Weights of a small encoder-decoder audio transcriber.
Model: 9.52M parameters, log mel input, encoder norm batchnorm, encoder activation gelu, encoder depths [12], encoder widths [320], decoder width 192, decoder layers 10, decoder norm layernorm, decoder activation swiglu.
Training: adamw at rate 0.0017, 25100 steps, batches of 128.
Data: 26041 training examples, 123.4 epochs.
Rows from block 6 of the text decoder of a small encoder-decoder audio transcriber, named by matrix and row number. Rows with one number belong to one neuron. Each number is 128 + 32 x the weight over its row's rms, rounded and kept within 0 to 255. All counts start at 0.
Before each neuron's rows are labels from the 100 texts, of 14976, where the neuron reaches its largest size: "fires on" is the input token at the peak. Only what is clearly more common there than usual is listed. The data: short read English sentences (LibriTTS-R).
# gate: MLP gate (decoder.blocks.6.mlp.gate.weight, 768x192), inputs 96-191
# fc1: MLP up (decoder.blocks.6.mlp.fc1.weight, 768x192), inputs 96-191
# fc2: MLP down (decoder.blocks.6.mlp.fc2.weight, 192x768, transposed), outputs 96-191

fires on: "m"; "y"
gate.433 [116 113  82 132 197 129 123 109  99 124 122 116  82 143 112 184 208 144 135  76 117 129 102  83 164 157 119 156 146 182 123 129 151 103 105 134 143 124 156  95 140  73 189 154 141 162  89 136  95 130 134  93 166 116 137 139 105 132  97 146 114  91 162 128 141 138 157 186 136 134 172 127 180 203  95  91 118 159 101 116  70 101 133 108 173  90  89 129 105  76 104 111  76  69 134  93]
fc1.433 [129 126 161 118 148 132 185 190 156  32 116 166  94 116 122 118 156 155 165 125 120 125 125 116  82 144 114 190 126 101 157 107  70 183 137 111 137  91  54 104 184 156 104  84 101 108 183 110  73 192 132 105  67 165 118 100 163 103 118  67 102  91 101  99 145 118 165  75 112 143 155 147 112 116 175 109 179 157 140 103 139 130 110 120  93 162 146  96  97 150 126 111 138 102 107 158]
fc2.433 [140 131 102 156 164 161  99 120 165 121 165 136 132  77 143 119 120 159 143 157  83  81  42 110 113 148  69  80 129  73 152 122  99 217 120 140 159  74 148 124 184 108 136 128 146 102  97 142 121 136  79 132  82 181 173 161 123 172 155 160 144 114  99 110 131 172 156 129 124  96 178 120 110  97 156 154 154 140  94 115 136 109  72 215  99 144 110 124 104 106 163 133 116 117 123 132]

fires on: "o"; "u"; "y"; "d"
gate.112 [147 116 101 137 117 129  99 119  87 159 177 161 133 113 153 129 100 202 155 150 144 132  97 173  91 159 143 114 141 138 103  85 108 170 147 175 153 190 120  98 134  97 117 100 161 112  45 124 114 162 134 158 147 103 110 141 120  80 102 148  74 105 102 166  73 162 137 185 177  97 116  89 130 141 160 123 117 152 163  93 154 137 104  46 133 115  71 174 207 160  87 144 110 143 176 106]
fc1.112 [105 154  95  94  92  94  62 125 111 116  60 114 119 125 111 167 146 113  63 122 129 108 117 133 128 167 125 107 139 121  97 168 156  86 182  77  67 128 115 125 149 137 170 158 112 188 160 127 148 137 126 139  62 171 121 111 148  92 102 119 100 133 125 161 130 138  52 146 102 177 121 147 158 146 103 152 120 198 152 142 114 111 159  77 198 137 121 140 104  59 152 101 130 192 189 113]
fc2.112 [ 97 112 152 100 176 165 123 107  83 134 173  73 116 129  98  79 115 155 213 158 154 108 172  84 177 109 129 112  84 130 177 118  75 122 107 149 161 159 122 173 153 138 175 133 138  65 100 113 118 112 143 134 118 127 106 114 109 141 147 122 150 185  80 149 132 112 140 121 115 109 158 137 144 148 105 197 120 211 132 120 115 115 142 160  78 135 108  85 114 136 147 129 115 123 156 120]

fires on: "r"; "l"; "s"
gate.189 [ 97  83 107 165 180 100 175 117 118 128 136 120  99 123 111  85 162 126 106 131 171 198 114 111 145 147 105  82 149 142 157 135 122 165  86 109 172 114 146 174 116 113 135 152 122 102 150 130  99 117 176 193 129 119 116 120 110 125 157 179  81  78 113 122 147 150  82 226  63 161 110 136 127 123 122 100 159  85 132 112  82 115 150 166 121 142 151 114 186 128 144 138 103  87 167 145]
fc1.189 [ 89 200 135 162 156 171 148 141 110 166 106 135 104  97 159 136 164 116  95 140 147 111 120  97  53 141 127 157 149  78 122 126 118 167 198 149  92 170 199 105 107 124 117  88 133 203  39 120 166 106 119 122 152 130  96 168 128 119  73 164 130 151 120 103 118 138 152 100 120 101 145 146 134 110 130 130 145 133 147  97 134 127 151 100 134  98 136 118  86 129 138 151  88 150 169 126]
fc2.189 [118 173 110  99  77 129 198 117 141 108  49 123 204 190 106 185 180 150 124 193  84 118 158 130 119  74 164  94 142 134 102 146  88  86 185 132 112 143 123 107 155 163  84 134 141 135 110 137  97  97 132 192  65 159 140 181  97 143 106 169  61 111 149 101 141 146 128  68 129 153 114 131 194 101 129 156 112 119 118 105 114 113 120 118  97 125 154 154 145  99  93  97 155 143 130 160]

fires on: "m"; "h"; "v"; "l"
gate.240 [136 147  73 149 167 141 136 155 165 171  61 149 157 120 103  78 103  62 120 171  98 141 143  72  58 118 153  96 155 223 112 119 142 122 156 143 125 131 148 151 180 121 137 174 132 124 132 114 111  89  81 155 162  88 151 127 163 141 159 128 189  81  99  57 149 100 105 154 169 134 176  56 103  78  83 135 136 119 124 155 125  97 164  95 148 134 123 106 151 159 128 150 115 111 199 104]
fc1.240 [137 173 124 127 163 106  46  84  71 128 115 153 126 155 150 143 139  98  66 139 104 100 193 133 149 160 149 127  94 158 127 114 120 103 111 130 140 159 130 146 104 115  84 200 130 144  81 110 132  81 153 154 150  87  60 140 137 154 123 101 109 191 145 156 124 167 129 102 108  97 104 125 149 138 105 150 120 105 153 200 172 132 122 112 175 128 123 118  86  75 108 176  82  80 123  88]
fc2.240 [235  90 156 140 146 167 137 150  93 156 140 145 138 172 130  69 156 141 158  68 174 124  73 187 122 134 123  92  62 142 120 137 170 125  80 168 108 136 118  81 141 147 106  87 117 126 155  65  95  94 114  99  79 184 148 187 146 139 128 108  97  96 164  88  80 147 120 103  58 111 178 110 169 124 151 163 192  97  85 124  76 111 136 162 127 136 106 163 124 122 136 125 157 131 116  85]

fires on: "m"; "d"; "f"
gate.298 [101 193  93 151 170 103 165 129  79  96 125 142 106 156 155 137 100 104 101 115 117 157  96 112  97 144 130 121 140 130 137 136 142 145  83 165 125 126 115 112 150 102 190 117 129 155 104 157  91 103 106 135 125 166  93 141 177 166 178 106 146  75  68 111 141 224 166 172 155 144 130 144 130 141 125 173 103 113 111 181 129 148 103 147 103 176 179 116 210 120  96 115 183 108 126 110]
fc1.298 [120 132 164 196 102 108 118 120  91 178  72 168  99 158 106 198 127  92 100 129  98 124 152 137 134 102  30 173 127 176 151  86 142 127 190  55 104  86 133 142  93  94 110 128 103  75 154 133  82 186 124 151 135 166 160 136 137 160  87 121  65 186 153 126 162  97 113 136 145 129 106 141 174 131 133 117 164 128 111 141 179 160 140  70 147 123 114 141 153 119 162 130 137 161 167  65]
fc2.298 [121 146  91 112  97 141  81 111 163 111 101 156 173 136 134 158 126  89 117 176 170  93 205 108 118 147 158  94 116 162 167 133 187 102  93 127 132 130 123 130  75 150 112 103 177 145 186 141 148 107 143  92 126 134 112 177 143  68 110  87 135  84 122  83  15 132  69 190 138 136  80 134  53 111 168 122  94 122 172 150 114  99 137  99 169  80 128 151 162 136 113 139 122  94 159 136]

fires on: "m"; "r"
gate.628 [160 122 131 122 166 126 184 138 112 143 124 117 111 141  96  71 121 105 102 107 113 145  71  96 123 140 180 152 152 163 154 142 120 135 131 141 146 151 212 140 131 103 167 126 149 109 164 132 103  83 122 177 111  94  61 103 196 108 184 124 126 143 126  73  98 148 127 185 129  84  85  77 115  81 164 121 111  96 134 145 115 113 175 103 142 136 175 140 150 128 127 113  24 163 132 132]
fc1.628 [124  96 130 164 149 182 100 155 177  84 161 162  70 141 103 116 124 171 139  79 109 152  92 149 122 102 174 141 108 171 151  94 141  73 109 151 144  80  87 140 115 191  53 106 160 112 141 134 128  78 197 100 162 167 134 128 137 127 189  95 109 138 140 144 117 112  69 118  77 104 111  82 109 124 134 118 167 204  94 120 124 126 128 154 123 104 177 113  93  98 138  48 115 120 101  83]
fc2.628 [126 150  61 165 156 116  99 119  81 134 220 131 171 116 167 180 106  68 129 108 138  78 154 174 108 126  74 112 151 169 119 122 187  81  95 158 131 126  84  63 115 142 137 138 129  40 102 142 123  81  86 123 121 109  98 104 131 137 110  94 143 143 157 161  87  95 139 127 101 156 164 152 164 142 111 196 110 168 111 107 132 110 140 128 125 135 120 142 119  97 100 140  78 121  93  79]

fires on: "o"; "i"
gate.488 [178 124 135 176 106 144 135  86 102 129 131 182 141  92 101 120  92 207 137 153 110 139 164 141 178 146 102 114 105 178 113 113  99 153 131  78  38  67  74 110 165 148  91 137 113 107 137 148  71 117 104 172  98 127 179 129 133 156 147 150  92 136  99 160  98  71  52 159 103 124 100 178 138 166  84 136 145 184 123  64 168 166 142 145 121  72 122 122 144 115 173 127 111 171  84 120]
fc1.488 [159 155 193 140  82 135 108 129 146 177  76 110 152 152 110 192 148 134 143 104 130 123 136 170 141 161 101  74 125 129 108 143  66 105  65  82  97  90 135 184 109 137  85 102  73 123 143  84 143 160 126 144 109 119  95 171 143 156  91 204 107 128 120 178 109 123 115 110 139 130  67 145 153 141 127 122 125 186 103 135  85 158 177 166 115 144 143  66 125 145  85  98 168 161 129 154]
fc2.488 [110  85 157 103 182 149 163 106 155 203 172 158 211 135  93 129 111 198  72 140  98 138 134 112 196  94 112 124 166 123 134 117 173 159 156 117 160 104 125 109  75  84 133 175 143 135 184 150  89 144  88 144  60 101 172 106 135 167 129 121 129  95 125 141 139  92 130 131 103 152 134  72 101 111 150 143 100 108 108 153 157 112 140 143 180 160 101 111  74 147 105 123 107 108 105 145]

fires on: "r"; "n"; "y"
gate.273 [ 50 163 158 122 142  95 153  52 110  90 168 149  80 183 189 170  93 112 100 141 121 134  63 148 122  88 147 141 149  91 150  95 145 200 112 118 123  99 101 177 122 123 142 133 161 143  46 133 149 145 104 210  79 159 137 122 101  74 161 148 126 114 148 130  89 176  99 123 146  82 120 149 191 137 114  80 134 154  98 106 118 174 107  86  44 113 125 107 148 133  91 145 130  49 122 149]
fc1.273 [126 180  86 153 121 109  96 194 162 111 145 152 121 125 130 138  87 121 130 121  75 124 128 126 108 177  94 116  67 102  89  85 118 124 185 174 100 117  93  93 126 178 122 119 132 103 161  70  78 118 164 126 130  91 103 176 137 158 108 131 118 155 172  90 137 119 134 107  93 103 158 199 130 132 131 160 176 144 132 213 146 142  79 157 102 132 144 103  98  95 107 124 114 153 107 102]
fc2.273 [ 91 155  86 133 197 134 131  60 116 166 107 137 120 129 145 161  90 166  93 143 119 154 122  94 107 123 144 134 139 104 127 199 129  93 146 123 236 120  86  98 162 161 100  86 181  90 151 139 172 171 138 146 127 117 123 120 149 117 131 130 138 124 118 165 109  71 140 180 128 168 141 137  97 122 150  88  53 180 146 130 113  77 159 111 155  74 110 140  99  66 109 140  87  59  85 114]

fires on: "o"; "n"; "r"; "a"
gate.51 [ 87  82 153  98  84 144 125 118 126 114  72 139 145 115 110 152 145 183 159 104 130 122 167 150 129 153 145 105 117 140 102 117  92 113 144 151 136 103 119  88 147  97  71  91 162 161  97 118 110 121 114 174  98  56  32 134 153 151 117 154  84 133 156 120 131  99 169 159 174 106 144 156 112 172 122 144 126 177 148 117 159  72 206  91 116 113  96 118 137 211 111 141 119 190 158 141]
fc1.51 [ 85 133 120 123  99 143 118 112 124 102 145 155 193 119 152 105  78 157 150  93 141 108 126  94 136 156  92 137 176 122 112 111 205 169 126  95 121 164 152 114 100  78  99 118 158 134 144 125 114 140 175 134 121  68  72 139 131 130 160  77 156  91 134 172  79 137 110 200 118 144  83 123 178  99  90  98 121 128 110  99 150  95 110 106 190  75 119 117  63 107 122 147 193 122 130 145]
fc2.51 [106 212  92 151 155 115 113 100 132 123 139 153  87 133  76 105 118 123 111 126 178 121 134  96  97 156 150  83 121 110 179 166 121 124 143 111 168 187 157 123 131  77 126 178 110  74 107 151 171 109 110  84  77 113 161 147 141 165 102 129  86  83 168 129 125 105 177 162  98 108 154  99 103 132 120 145 101 127 130  72  79 140  90 194 140 142 124  63 155 119 100  84 139 145 174 115]

fires on: "m"; "u"
gate.515 [ 87  90 167  93 139 134 224 112  84  85 126 138 135 113 157 128 123  75 115  80  94 186 118 103  69 168 147  92 163 167 148 126 128 119 108 119 203  98 176 114 214  72 138 124 171 124 151 106 141 126 133 178 137 152 119 135 126 162  96 153 162 128  70  96 146 150 143 150  64 112 113 132 144 156 119 104  84 129 106 101 129 168 145 132 111 132 153  88 193 101 126 183 154  73 175 168]
fc1.515 [151 158 120 133 172 134 166  70 106 159 116 128 170  86  87 153 161 151 141 131 126 109 134 159  96 110 102 178 152 178 133 129  61  93 119 120 143 101 113 114 106 135 148 162 115 115  80 136 181  77 143 149 208 154 138 126 116 117  95 162 109 166 152  86 159  83  42 152 111 109 159  94 125 152 154 120  93 115 155 168  36 137 178 164 120 114 102 158 121 115 148 109  89 176 171  69]
fc2.515 [103 169  78  60 130 104 123 134 140 110 139 145 161  96 157 154 113 146 125 144 103 105 129 147 141  86  95 117 116 181 135 106 144 138  98  74 135 135 154 179 146 102 143 136 133 122  38 154  77 138 114 144 182  81 190 147 132 165  87 193 113 111 122 165 113 136 105 118 127 130 125  74 123 106  88 170 123 130 189 121 119 120  79  82  98 136 176  64 114 124 156  70 152 167 175 174]

fires on: " "; "n"
gate.613 [ 93 116 115 152 177 150  92 120  87 146  99 150 135 127 171 203 140 136 162  52 120 155 106  87  99  98 120 151  50 121 122 110 113 124 116  74 145 113  94 142 128  88 162  97 155 117 102  62  84  29 114  98 165 111 164 189 101  84 137 134 124 126 154 181 127 135 116 150 125  76 143 143 149 116 118  81 149  95 116  92 102 150 130  77 148 117 123 152 104 163 143 112 101 143 150 105]
fc1.613 [ 99  98 150 161 211 100 138 129 127 142 124  99 129 159 134 136 162 104 147 154 127 115  98 150 110 144 113 118 140 127  87 148 115 105 111 109 118 115  84 117  91 150 133  46 125  90 121 183  98 120  91  95  85 138 109 103 134 132 129 171 123 155 123 136 114 132 161 135 207 128 142 137 159 125  74 109 111 110 200 152 131  99 179 137 134 126 130 147  83 149  68 141 137 155  88  88]
fc2.613 [114 132  80 142 121  94  97  90 147  97  90 101 126 162 123 172 112 138 123 132 111 113  71  96 177 109  99 140 144 169 186 182 123 153 139 160 150 154  85 140  97  85  89 143 128 151 152 134 142 136 132 101 129 169 127 150  90 110 163 134 101 108 166  98  79 144 115 128 167 175  95 122 101  76 151 123 171 159  81 164 145  93 123  89 153 107 125 147 146 113 165 124 169  89 130 133]

fires on: "m"; "g"
gate.746 [159 115 114 122 153 119 148 150 144 176  78  99 138  56 128 109  91 161  86  97 126 165 163 123 142 110 133  73 133 155  84  90 130 140 164 171 136 139 147 145 161 164 115 113 149 126 194 125  78 125 118 165 135 118 108 189 132 119 156  79 121  99 131 152 141 147 104 173  92 141 222 101 150  96 115 191 134  63  86 106 212 168 134 119 106 148 178 104 128 139 129 148 111 158 131 175]
fc1.746 [144 121 106 150 111  68 111 114 155 178  72 173 138 107 106  82 168 145  97 109  65 160 103 178 133  98 199 100 106 104 107 130 105 107 141 115 150  90 174  98 102 128 139 111  43  91  95 156  86 137 115 123 154  99 132 140 190 131 159 149 168 119  94 128  98 116 128 136 103 131 166 133 240  68 159 193 190 123 175 163 119  96 161  92 138 144 130 124 150 109 101 144 107 104 151 133]
fc2.746 [102 137 115  58 164 115 124 128 127  96 151 123  71 143 157 144 155 136 113 181 109 109 148 158 159  80 197 168 147 128 105 147 108 119 132 135 114 115 126 126 133 134 137 143 129 115 149 101  87 130 127  94 133 134 119  72 105 124  99 140 170 180  65 115 123  98  50  41 153  97 119 171 123  83 173  87 120 115 123 121  99 127 127 124  68  71 131 135 124 101 134 162 200 135 139 175]

fires on: " "; "l"
gate.344 [131 146  99  70 164 155  72  70  83 115 197  97 126  99 179 109 162 146 129 192 113 118 113 117 112 111 145 143 109 145 127  96 103 121 124 107  71 161 138 104 117  69 157  87 129 107 136 132 111 130 148 216 130 139 107 151  83 100 145 100 104  93 184 122  86  56 171 199  95 145 143  95 135 186  62 141  73  64 181 148 121 168 168 136  99 172 184 113 100 135 207 144 149 153 153 106]
fc1.344 [128 140 109 100 104  81 139 123 137  61 156 140 126 110 141  77 140 129 148 154 138 122  79 115 158 125 142 101  99 118 105  94 129 154 144 149 136 166 129 150 134  92 161 190 102 125 123 136 126 143  79 120  62 127 147  97 125 148 229 166  76 147 123 121 115 182 134 122 148 113 165 116 148 139 106 121  81 141 102 121 174 168 121 137  59 132  91 129  21 103 134 128 126 103  92 163]
fc2.344 [152 159  78 131 103 182  93  90 121 129 114 124 193 108  96 180 115 158 101 126 159 169 157  96  90  96 139 149  93 122 149 175 105 156 111  86 111 122 142  67 142 132 135 143  81 165 173  98  87 117 121 119 135 150 135 148 127 112 164 199  84  87  51 139 104 130  96  95 136 120 162 127 150 137 111 103  98 108 191  59  96 137 130 112 188 130 148 128 122 115 163 117 136 102 129  94]

fires on: "o"; "l"; "d"
gate.86 [146 173 108 115 117 103 166 117 127 183 114 140 172  90  65 112 157 110 204 110 132 117 112 111  93 131 126 103 146 126 110 101 119 179 141 160 132 128  84 135 114 101 120 201 179 182  92 129  83  62 128 161  97 111 118 112  78 173  99 158 156 108 148 138 122 145 109 132 190 122 125 139 159  84 109 110 133  98 126 122 115 138 118  91 163 187 145 103 193 141 102  81  99 158 159 162]
fc1.86 [137 125 127  83 139 131 140  91 176  44  57 186 174 108 163  77 111 120 212 146 139 170 130 151 131  67 142  97 110 131 107 151 127 157 108  64 167 138  73 154 181  71  55 136 109 172 147 141 116 115 101 159 117 101 104  98 126  90 117  65 106 158 133 111 123 118 110 117 106 130 126 139  57 181 158 115 177 107 151 118 124 110 155 156  71  81 126 107 154 166  79 104 142  99 151 101]
fc2.86 [186 132 107 117 131 122 106  43  83 143 159 109  76  56 107 182 109 137 130 157 136 143  90  91 116 131 170 239 148 118  97  85 106  78 139  75 128 153 153 179 137  72 188 120 101 126 121  90  84 143  89 131 148 156 178 139 121  91 134 110 121 115 128 144 150  52 144 167 132 161 112 171 153 145  90 128 131 137  72 143 160 104 115 158  67 182  76 146 163 164 158 190 169  86 100 163]

fires on: " "; "n"; "l"; "v"
gate.693 [149 126 138  95 150 106 144 104 146  76 153 150 150 160 108 126 133 115 130 134 133 161  89  68 102 129 183 146 113 186  86 114 148  87 150 123 135 111 125  47 192 128  80 131 145 168 116 122  82 158 141  92  99 136 159 157 134 152 180 146  77 101  96 151 111 127 104 127 186 157 143  45 111  76  90  92 124 169 123 190 180 138 156 121 135 111 137 163  94 170 131 120 117  95  96 110]
fc1.693 [111  77 168  98 172 134 126  70 147 172 119  85 116 143 139 177 126 111 118  64  88  83 230 127 111 121 133 153  95 127 128 106  81  94 157 124 113  66 133 136 131 132 175 128 103 114 117 125 159 110 124  73 180  98 109 153 135 174 158 146 126 133 117 150 138 117 153 135 192 119 135  85 124 173  90  93 134  76 163  89  57  89 120 125 135 129  97 125 112 169  99 158 135 143 135 123]
fc2.693 [155 119  64 115 104  98  97 110 103 104 138 148 131 101 105 145 121 144  93 143 151 122  78 189 117 131 164  99 140 163 104 170  85 154 100  97  56  91 146 132 139 180 143 113  99 102 110  59 206 162 105 132 114 136 124  84 132 185 147 140 188 117 126 150 121  94 149 128  71 113 159 145 130 119 122 142 117 142 144 141 129 138 132 136 110 132 173  90 194 122 184 144 165 149 166 162]

fires on: "r"; "a"; "'"
gate.110 [140 158 103 138 137 124 123 178 116  63  89 153  94 104 149  80 109 100 102  89 167 155  93 115 159  85 164 138  78 155 132 116 116 172 127 143  83 108 125  93 146 102 112 129  99  92 121 101 115 103 134 154  84 132 111 173 161 170 124 157  56 124 102 179 172 134 158 165 139  95 163  71 153 125 131 106 169 110 149 165 152 191 114  98 139 163 146 139 147 190 144 145 132 139 153 115]
fc1.110 [110  95 225 133  94 149 175 111 168 115 123 113 157  57 103 176 161 129 146  96 181 140 106 117 141 162 123 105 130 122  99 111 141 140 167 111 112 122 103  87 115 151 114  97 112  96 125 163 158  88 149 124  46 177 122 156 119  91 160 136 131  61  82 133 187 120  90 165 139  61  91 131 120 119  78 120 154  86 107  58 132 173 180 125 171 146 139 117 132 127 121 113 155 137  97 181]
fc2.110 [ 71 137 118 116  90  83 146  67  99 108  81  80 158 167 151 168 147 112 102 120  95 105 183 124 163 108 161 127 151 104 133  79 100 164 142 117 122  97 164 181  85 146 154  99 133 107 137 205 106 183 157 140  75 157 172 162 128 140 145 160 102 121  89 156 125 160 140 146 162 135 145 131 129 144 174 172 131 159 109  81 134 184 171 114 124 120 101 108 190 154 187 121 153 131 171  89]

fires on: " "; "a"; "n"
gate.29 [168 165  84 104  89 136 104 115 129  72 125 143 144 103 107  80 133  93 122 115 153 118  77 125 158  88 127 105  46 124  87  93 153 168 127 173 122 163 115 126 107 169 111 126 153 115 153 123  82  44 128 111 110 177 116 127 126 124 148 107 109  56 123 168 108 143  91 154 152 146 115 111 124 119 100 177  98  98 164 132 136 155 166 126 128 144  96 158 161 165 180  73 132 130 139 135]
fc1.29 [ 94 116 117 155 149  87  83 110 172 115 151 170 114 135 136 189 125 116  91 198 133 181 140 135 124 143 121 194  83 111  60 164 165  99 161 105 126  93 105 143 158 175 139 115 145 142 129 158 119 107 100 130  66 107  99 121 152 119 113 170 153 132 132 169 170 154 126 124 149 122 127 110 121  70  99 139 119 100 206 125 132 135 107  81  92  68 102  66 155 156 128 126 131 125 115 105]
fc2.29 [171  93 158 134  94 161  94 127 160 142 119  82  89 158 142  95  91 152 182 120 190  90  93 152  99  99 145 106 169 107 139 134  82 130  93  76 174 108 122 127 139 135 104 133 104 135  58 162 138  74 153 165 152 129 167 125 169 181 144 160 187 167 144  91 117 158 130 143 150 123  50 120 172 158  98 126 135 195 163 120 152 156 166  81 154 126 130  97  82 150 117  93  82 106 158 112]

fires on: "r"; "f"
gate.694 [128 137 134 110 183  43 143 170 103 138 159 178 109 144  69 135  79 182 146 134  82 149 113 112 157  80 124 118 105 167 103 131 129 115 169 183 145 143 135 128 141  92 134  55 122 126 136 124  74 155 163 171 139 129 141 128  75 107  87 101  90 121 140 113 155  97 157 171 141 154 107 190 158 145 175  90 173 123  69 168  48 145 144 159 139 132 100 138 129 146 151 210  99 122 136  45]
fc1.694 [116  72 144 108 141 129 160 128 127 157  86 190  65 122 102 117 149 107 147  55  99  71  98 194 176  51 126 160 162 153  94 131 105 124 148 202 100 134 146 111 110 136 120 145 125 144 118 153  93 131 126 119 130 158  76 167 183 115 119 114 141  95 136  79 114 151 145 112 198 135  98 152 150 169 144 144  99  91 151 107 120  98 156  72 121 109 151 163  98 147 115 158  52 158 163 105]
fc2.694 [137 116 140 139 125  61 103 152 196 155 118 168 147 177 169 109 158 139 103 132  99 104 150  89 147 146 123 104 164 141  93 134 175 124 133 170 131  79 143 116 193 110 162 128 111 131 153 131  81 177 112 107  85 127 161 120 119  68 110  77 114 134 140 138  89 106 118 116  77 123 184 103 107 133 163 123  87 161 121 101 138 158 132 129 105 121 166 140 171 128  60 166 121 188 184 135]

fires on: "o"; "k"; "r"; "a"
gate.267 [124 139 121  98 154 142  87 202 130 170 157  75  97 109 126 129  93 112  99  86 127 140 104 182  67 108  86 113 123 138 138 187  96  81 120 130 143  83 132 130 140  75  72 198 126 121 178  80 125 142 163 116 130 132  91 145 118 136  76 109 127  72 210 159 129 115 103 196 124 184 151 190 129 116 106 156 132 162 141 100 125 168 157 113 103 152 154 136 160 164 154 154 108 135 141 177]
fc1.267 [ 52 196 142 123 179 107 126 100 120 162 108 104 154 133 134 144 129 124 135  75 120 122 148 133  84 136 146 137 143 144 134 113 186 109  61 131 148 178 169 112 129 107 174 149 132  80 144 141  85 105 103 156  96 140 177 152 196 160 137 120 123 212 163 168 147 169 140 150 149 138 180 120 147 166 111 151 115 100 114 177 156 121  98  83 206  89 131 148 140 123 134 158 112 128 118 171]
fc2.267 [196  96 164 176 119 107 171 127 123  79 202 129  67 113 118  98 145 143 137 154 113 166 122 143 135 138 133 110 114 140 135 139 133 127 106 123 140 108 148 155  80 144 158 172  82 107 133 169 185 142  52 166 163 140  73  98 121  84  74 143  75 110 159 144  74 106 164 109 155 118 118 168  72 118 136 142  97 146  96  90 144 167 170 160 108  86 140 141 127 122 129 166 177 169 114 121]

fires on: "m"; "r"; "l"
gate.157 [ 95 139  88 181 160 123 156 119 141 132 107 159 118 118 108 151 126 107 143 141 121 170 131  65 121 160 182  76 156 144  86 127 135 152 149 159  95  65 165 152 195 137  84 160 168 169 200 127  94 117 130 183  93 132 124  99 120 133  87 133  76 112  91 117 105 123 107 197  96 109 132 120  82 167 156  87 112  49 127 106 136  91 122  46 183 196 178 163 103 121 179  97 112  89 165 131]
fc1.157 [161 122 159  69  89 166 128 163  92 186 140 112 130 139 129 145  82  98 111 163 114 104 110 150  78 200 156 133 118 136 138 136  68 107 140 168 129  91 145 147 154 110 166 130 148 165  78  71  98 100 103 134 176 114 151 115 145  81 144 109 186  92 131 134 132 105  99  92  96 195 134 187 139 104 153 172  87  93 164 165 135  72 111 113 137 161 106 129  60 100 185 113 107 112 112  62]
fc2.157 [118 112 160 146 165  94 152 116  60 143 151  89 156 141 138 145 180 131 142 118  80 223 146 120 145 106 100 118 132 117 134  93 131 117  76  49 137 137 146 163  70 103 157  94 152 162 128 160  81 145 120 186 156 171  71 126  96 106  63 124 157 194 123 115 135 146  96 102 139  88 139 163 137  80 128 167 127 111 166 157 156 140 132 123 135 144 134 167  23 167  89 121 170 156 141 157]

fires on: "r"; "a"
gate.117 [109 156 107  70 118 127 151  83  97 143 122 109 130 115 147  69 148 125 104 127 183 130 146 123  58 106 178 139 196 115 113  92 128 113  76 150 125 114 127 136 119 152 145 123 179  98 140 117  64  63 146 137 110 140 141 136 110  87 124 171  94  64  93 137  73 118 110 194 115 162 114 153 168 123  98 134 133 110 106 180  99 119 145 186 117 128 150 135 142  81 157 156 105 138 201 182]
fc1.117 [133 194 115 179 116  99 127 167 127 116 110 112 126 111 113 155 109 196 132 113 117 171  91  63 131  90 129  93 149  94 164 195  66 142 168  92  86 210 128 129 218 118 109 141  77 118 163 148 109 116 188 103 140 165 105 111 129 100 143 136 110  98 124  98 136  38  89 171  83 149 145 164 142 108 125 163 101 160 143 115 156 115 116 167 115 104 151 139 109 170 150 103 121 115 128  99]
fc2.117 [ 51  92 171 116 142 116  74 109 135 190 132 137  49 130 136 174 106 105  87 109 160 140 159  92 199 139 153 141 119  86 105 149 153 103 170 161  87 160 145 108  98 110 131 129 125 113  87 119 101 146 137 150 101 167 141 183 157 134 157 107 140 128  76  72  88 108 156 102 165 105 191 143 121 123 133  96 102  95 134 123  47 170 120 142  87 203 115  73 124  94 194 126 184 170  83  52]

fires on: "o"; "n"; "r"; "d"
gate.278 [146 147 162 150 146 123 165 129  16  98 101 101 148  56 132 136 157 142 136 141 143  99 140 158 114 104  99 159 125 131 132 150 144 176  91 128 152 102  87 153 131 130  97 144  96 120 117 104 102  97 139 185 113  88  97 128 162 132 152 140 133 129 115 105 150 152  65 136 105 102 137  65 191 105 101 143 104  66 115 109  81 182 170 138 151 187 101 167 167  92 118 130 133  90 135 171]
fc1.278 [152 120 113 135 112 137 122  60 163  90 113 156 151 166 122 126 137 129 182  95  56 134 121  95  83 188 140 136 140  91 143 163 101 155 191  99  77 171  95 163 149 130 101 138  84 124 112 138 114 146 160 115 143  94 152 179 119 152 179 120 155 132 108 120 136  59  80 121 214 101  94 112 147 190 143  57  79  98 134  78 144 129  97 123 121 172 149  94 116 140 125  97 147  76  86 105]
fc2.278 [143 129  82 220 173 136  81 222 122 115 114  80 163 149 136  57 138 171  93  88 169 121  96 106  86  97 123 130 162 198 145 111 125 117 174 156 121  97 134 213 158 161 134 106 147 189 121 152 142 145 144 163 145 158 104 186 148 126 120 129 114 181  77 103 126 106 123 150  74 128 144 128 103 134 152 118 151  94 137 123 103 179  75 125  75  74 101 107 129  97 132  77 107 134 155 148]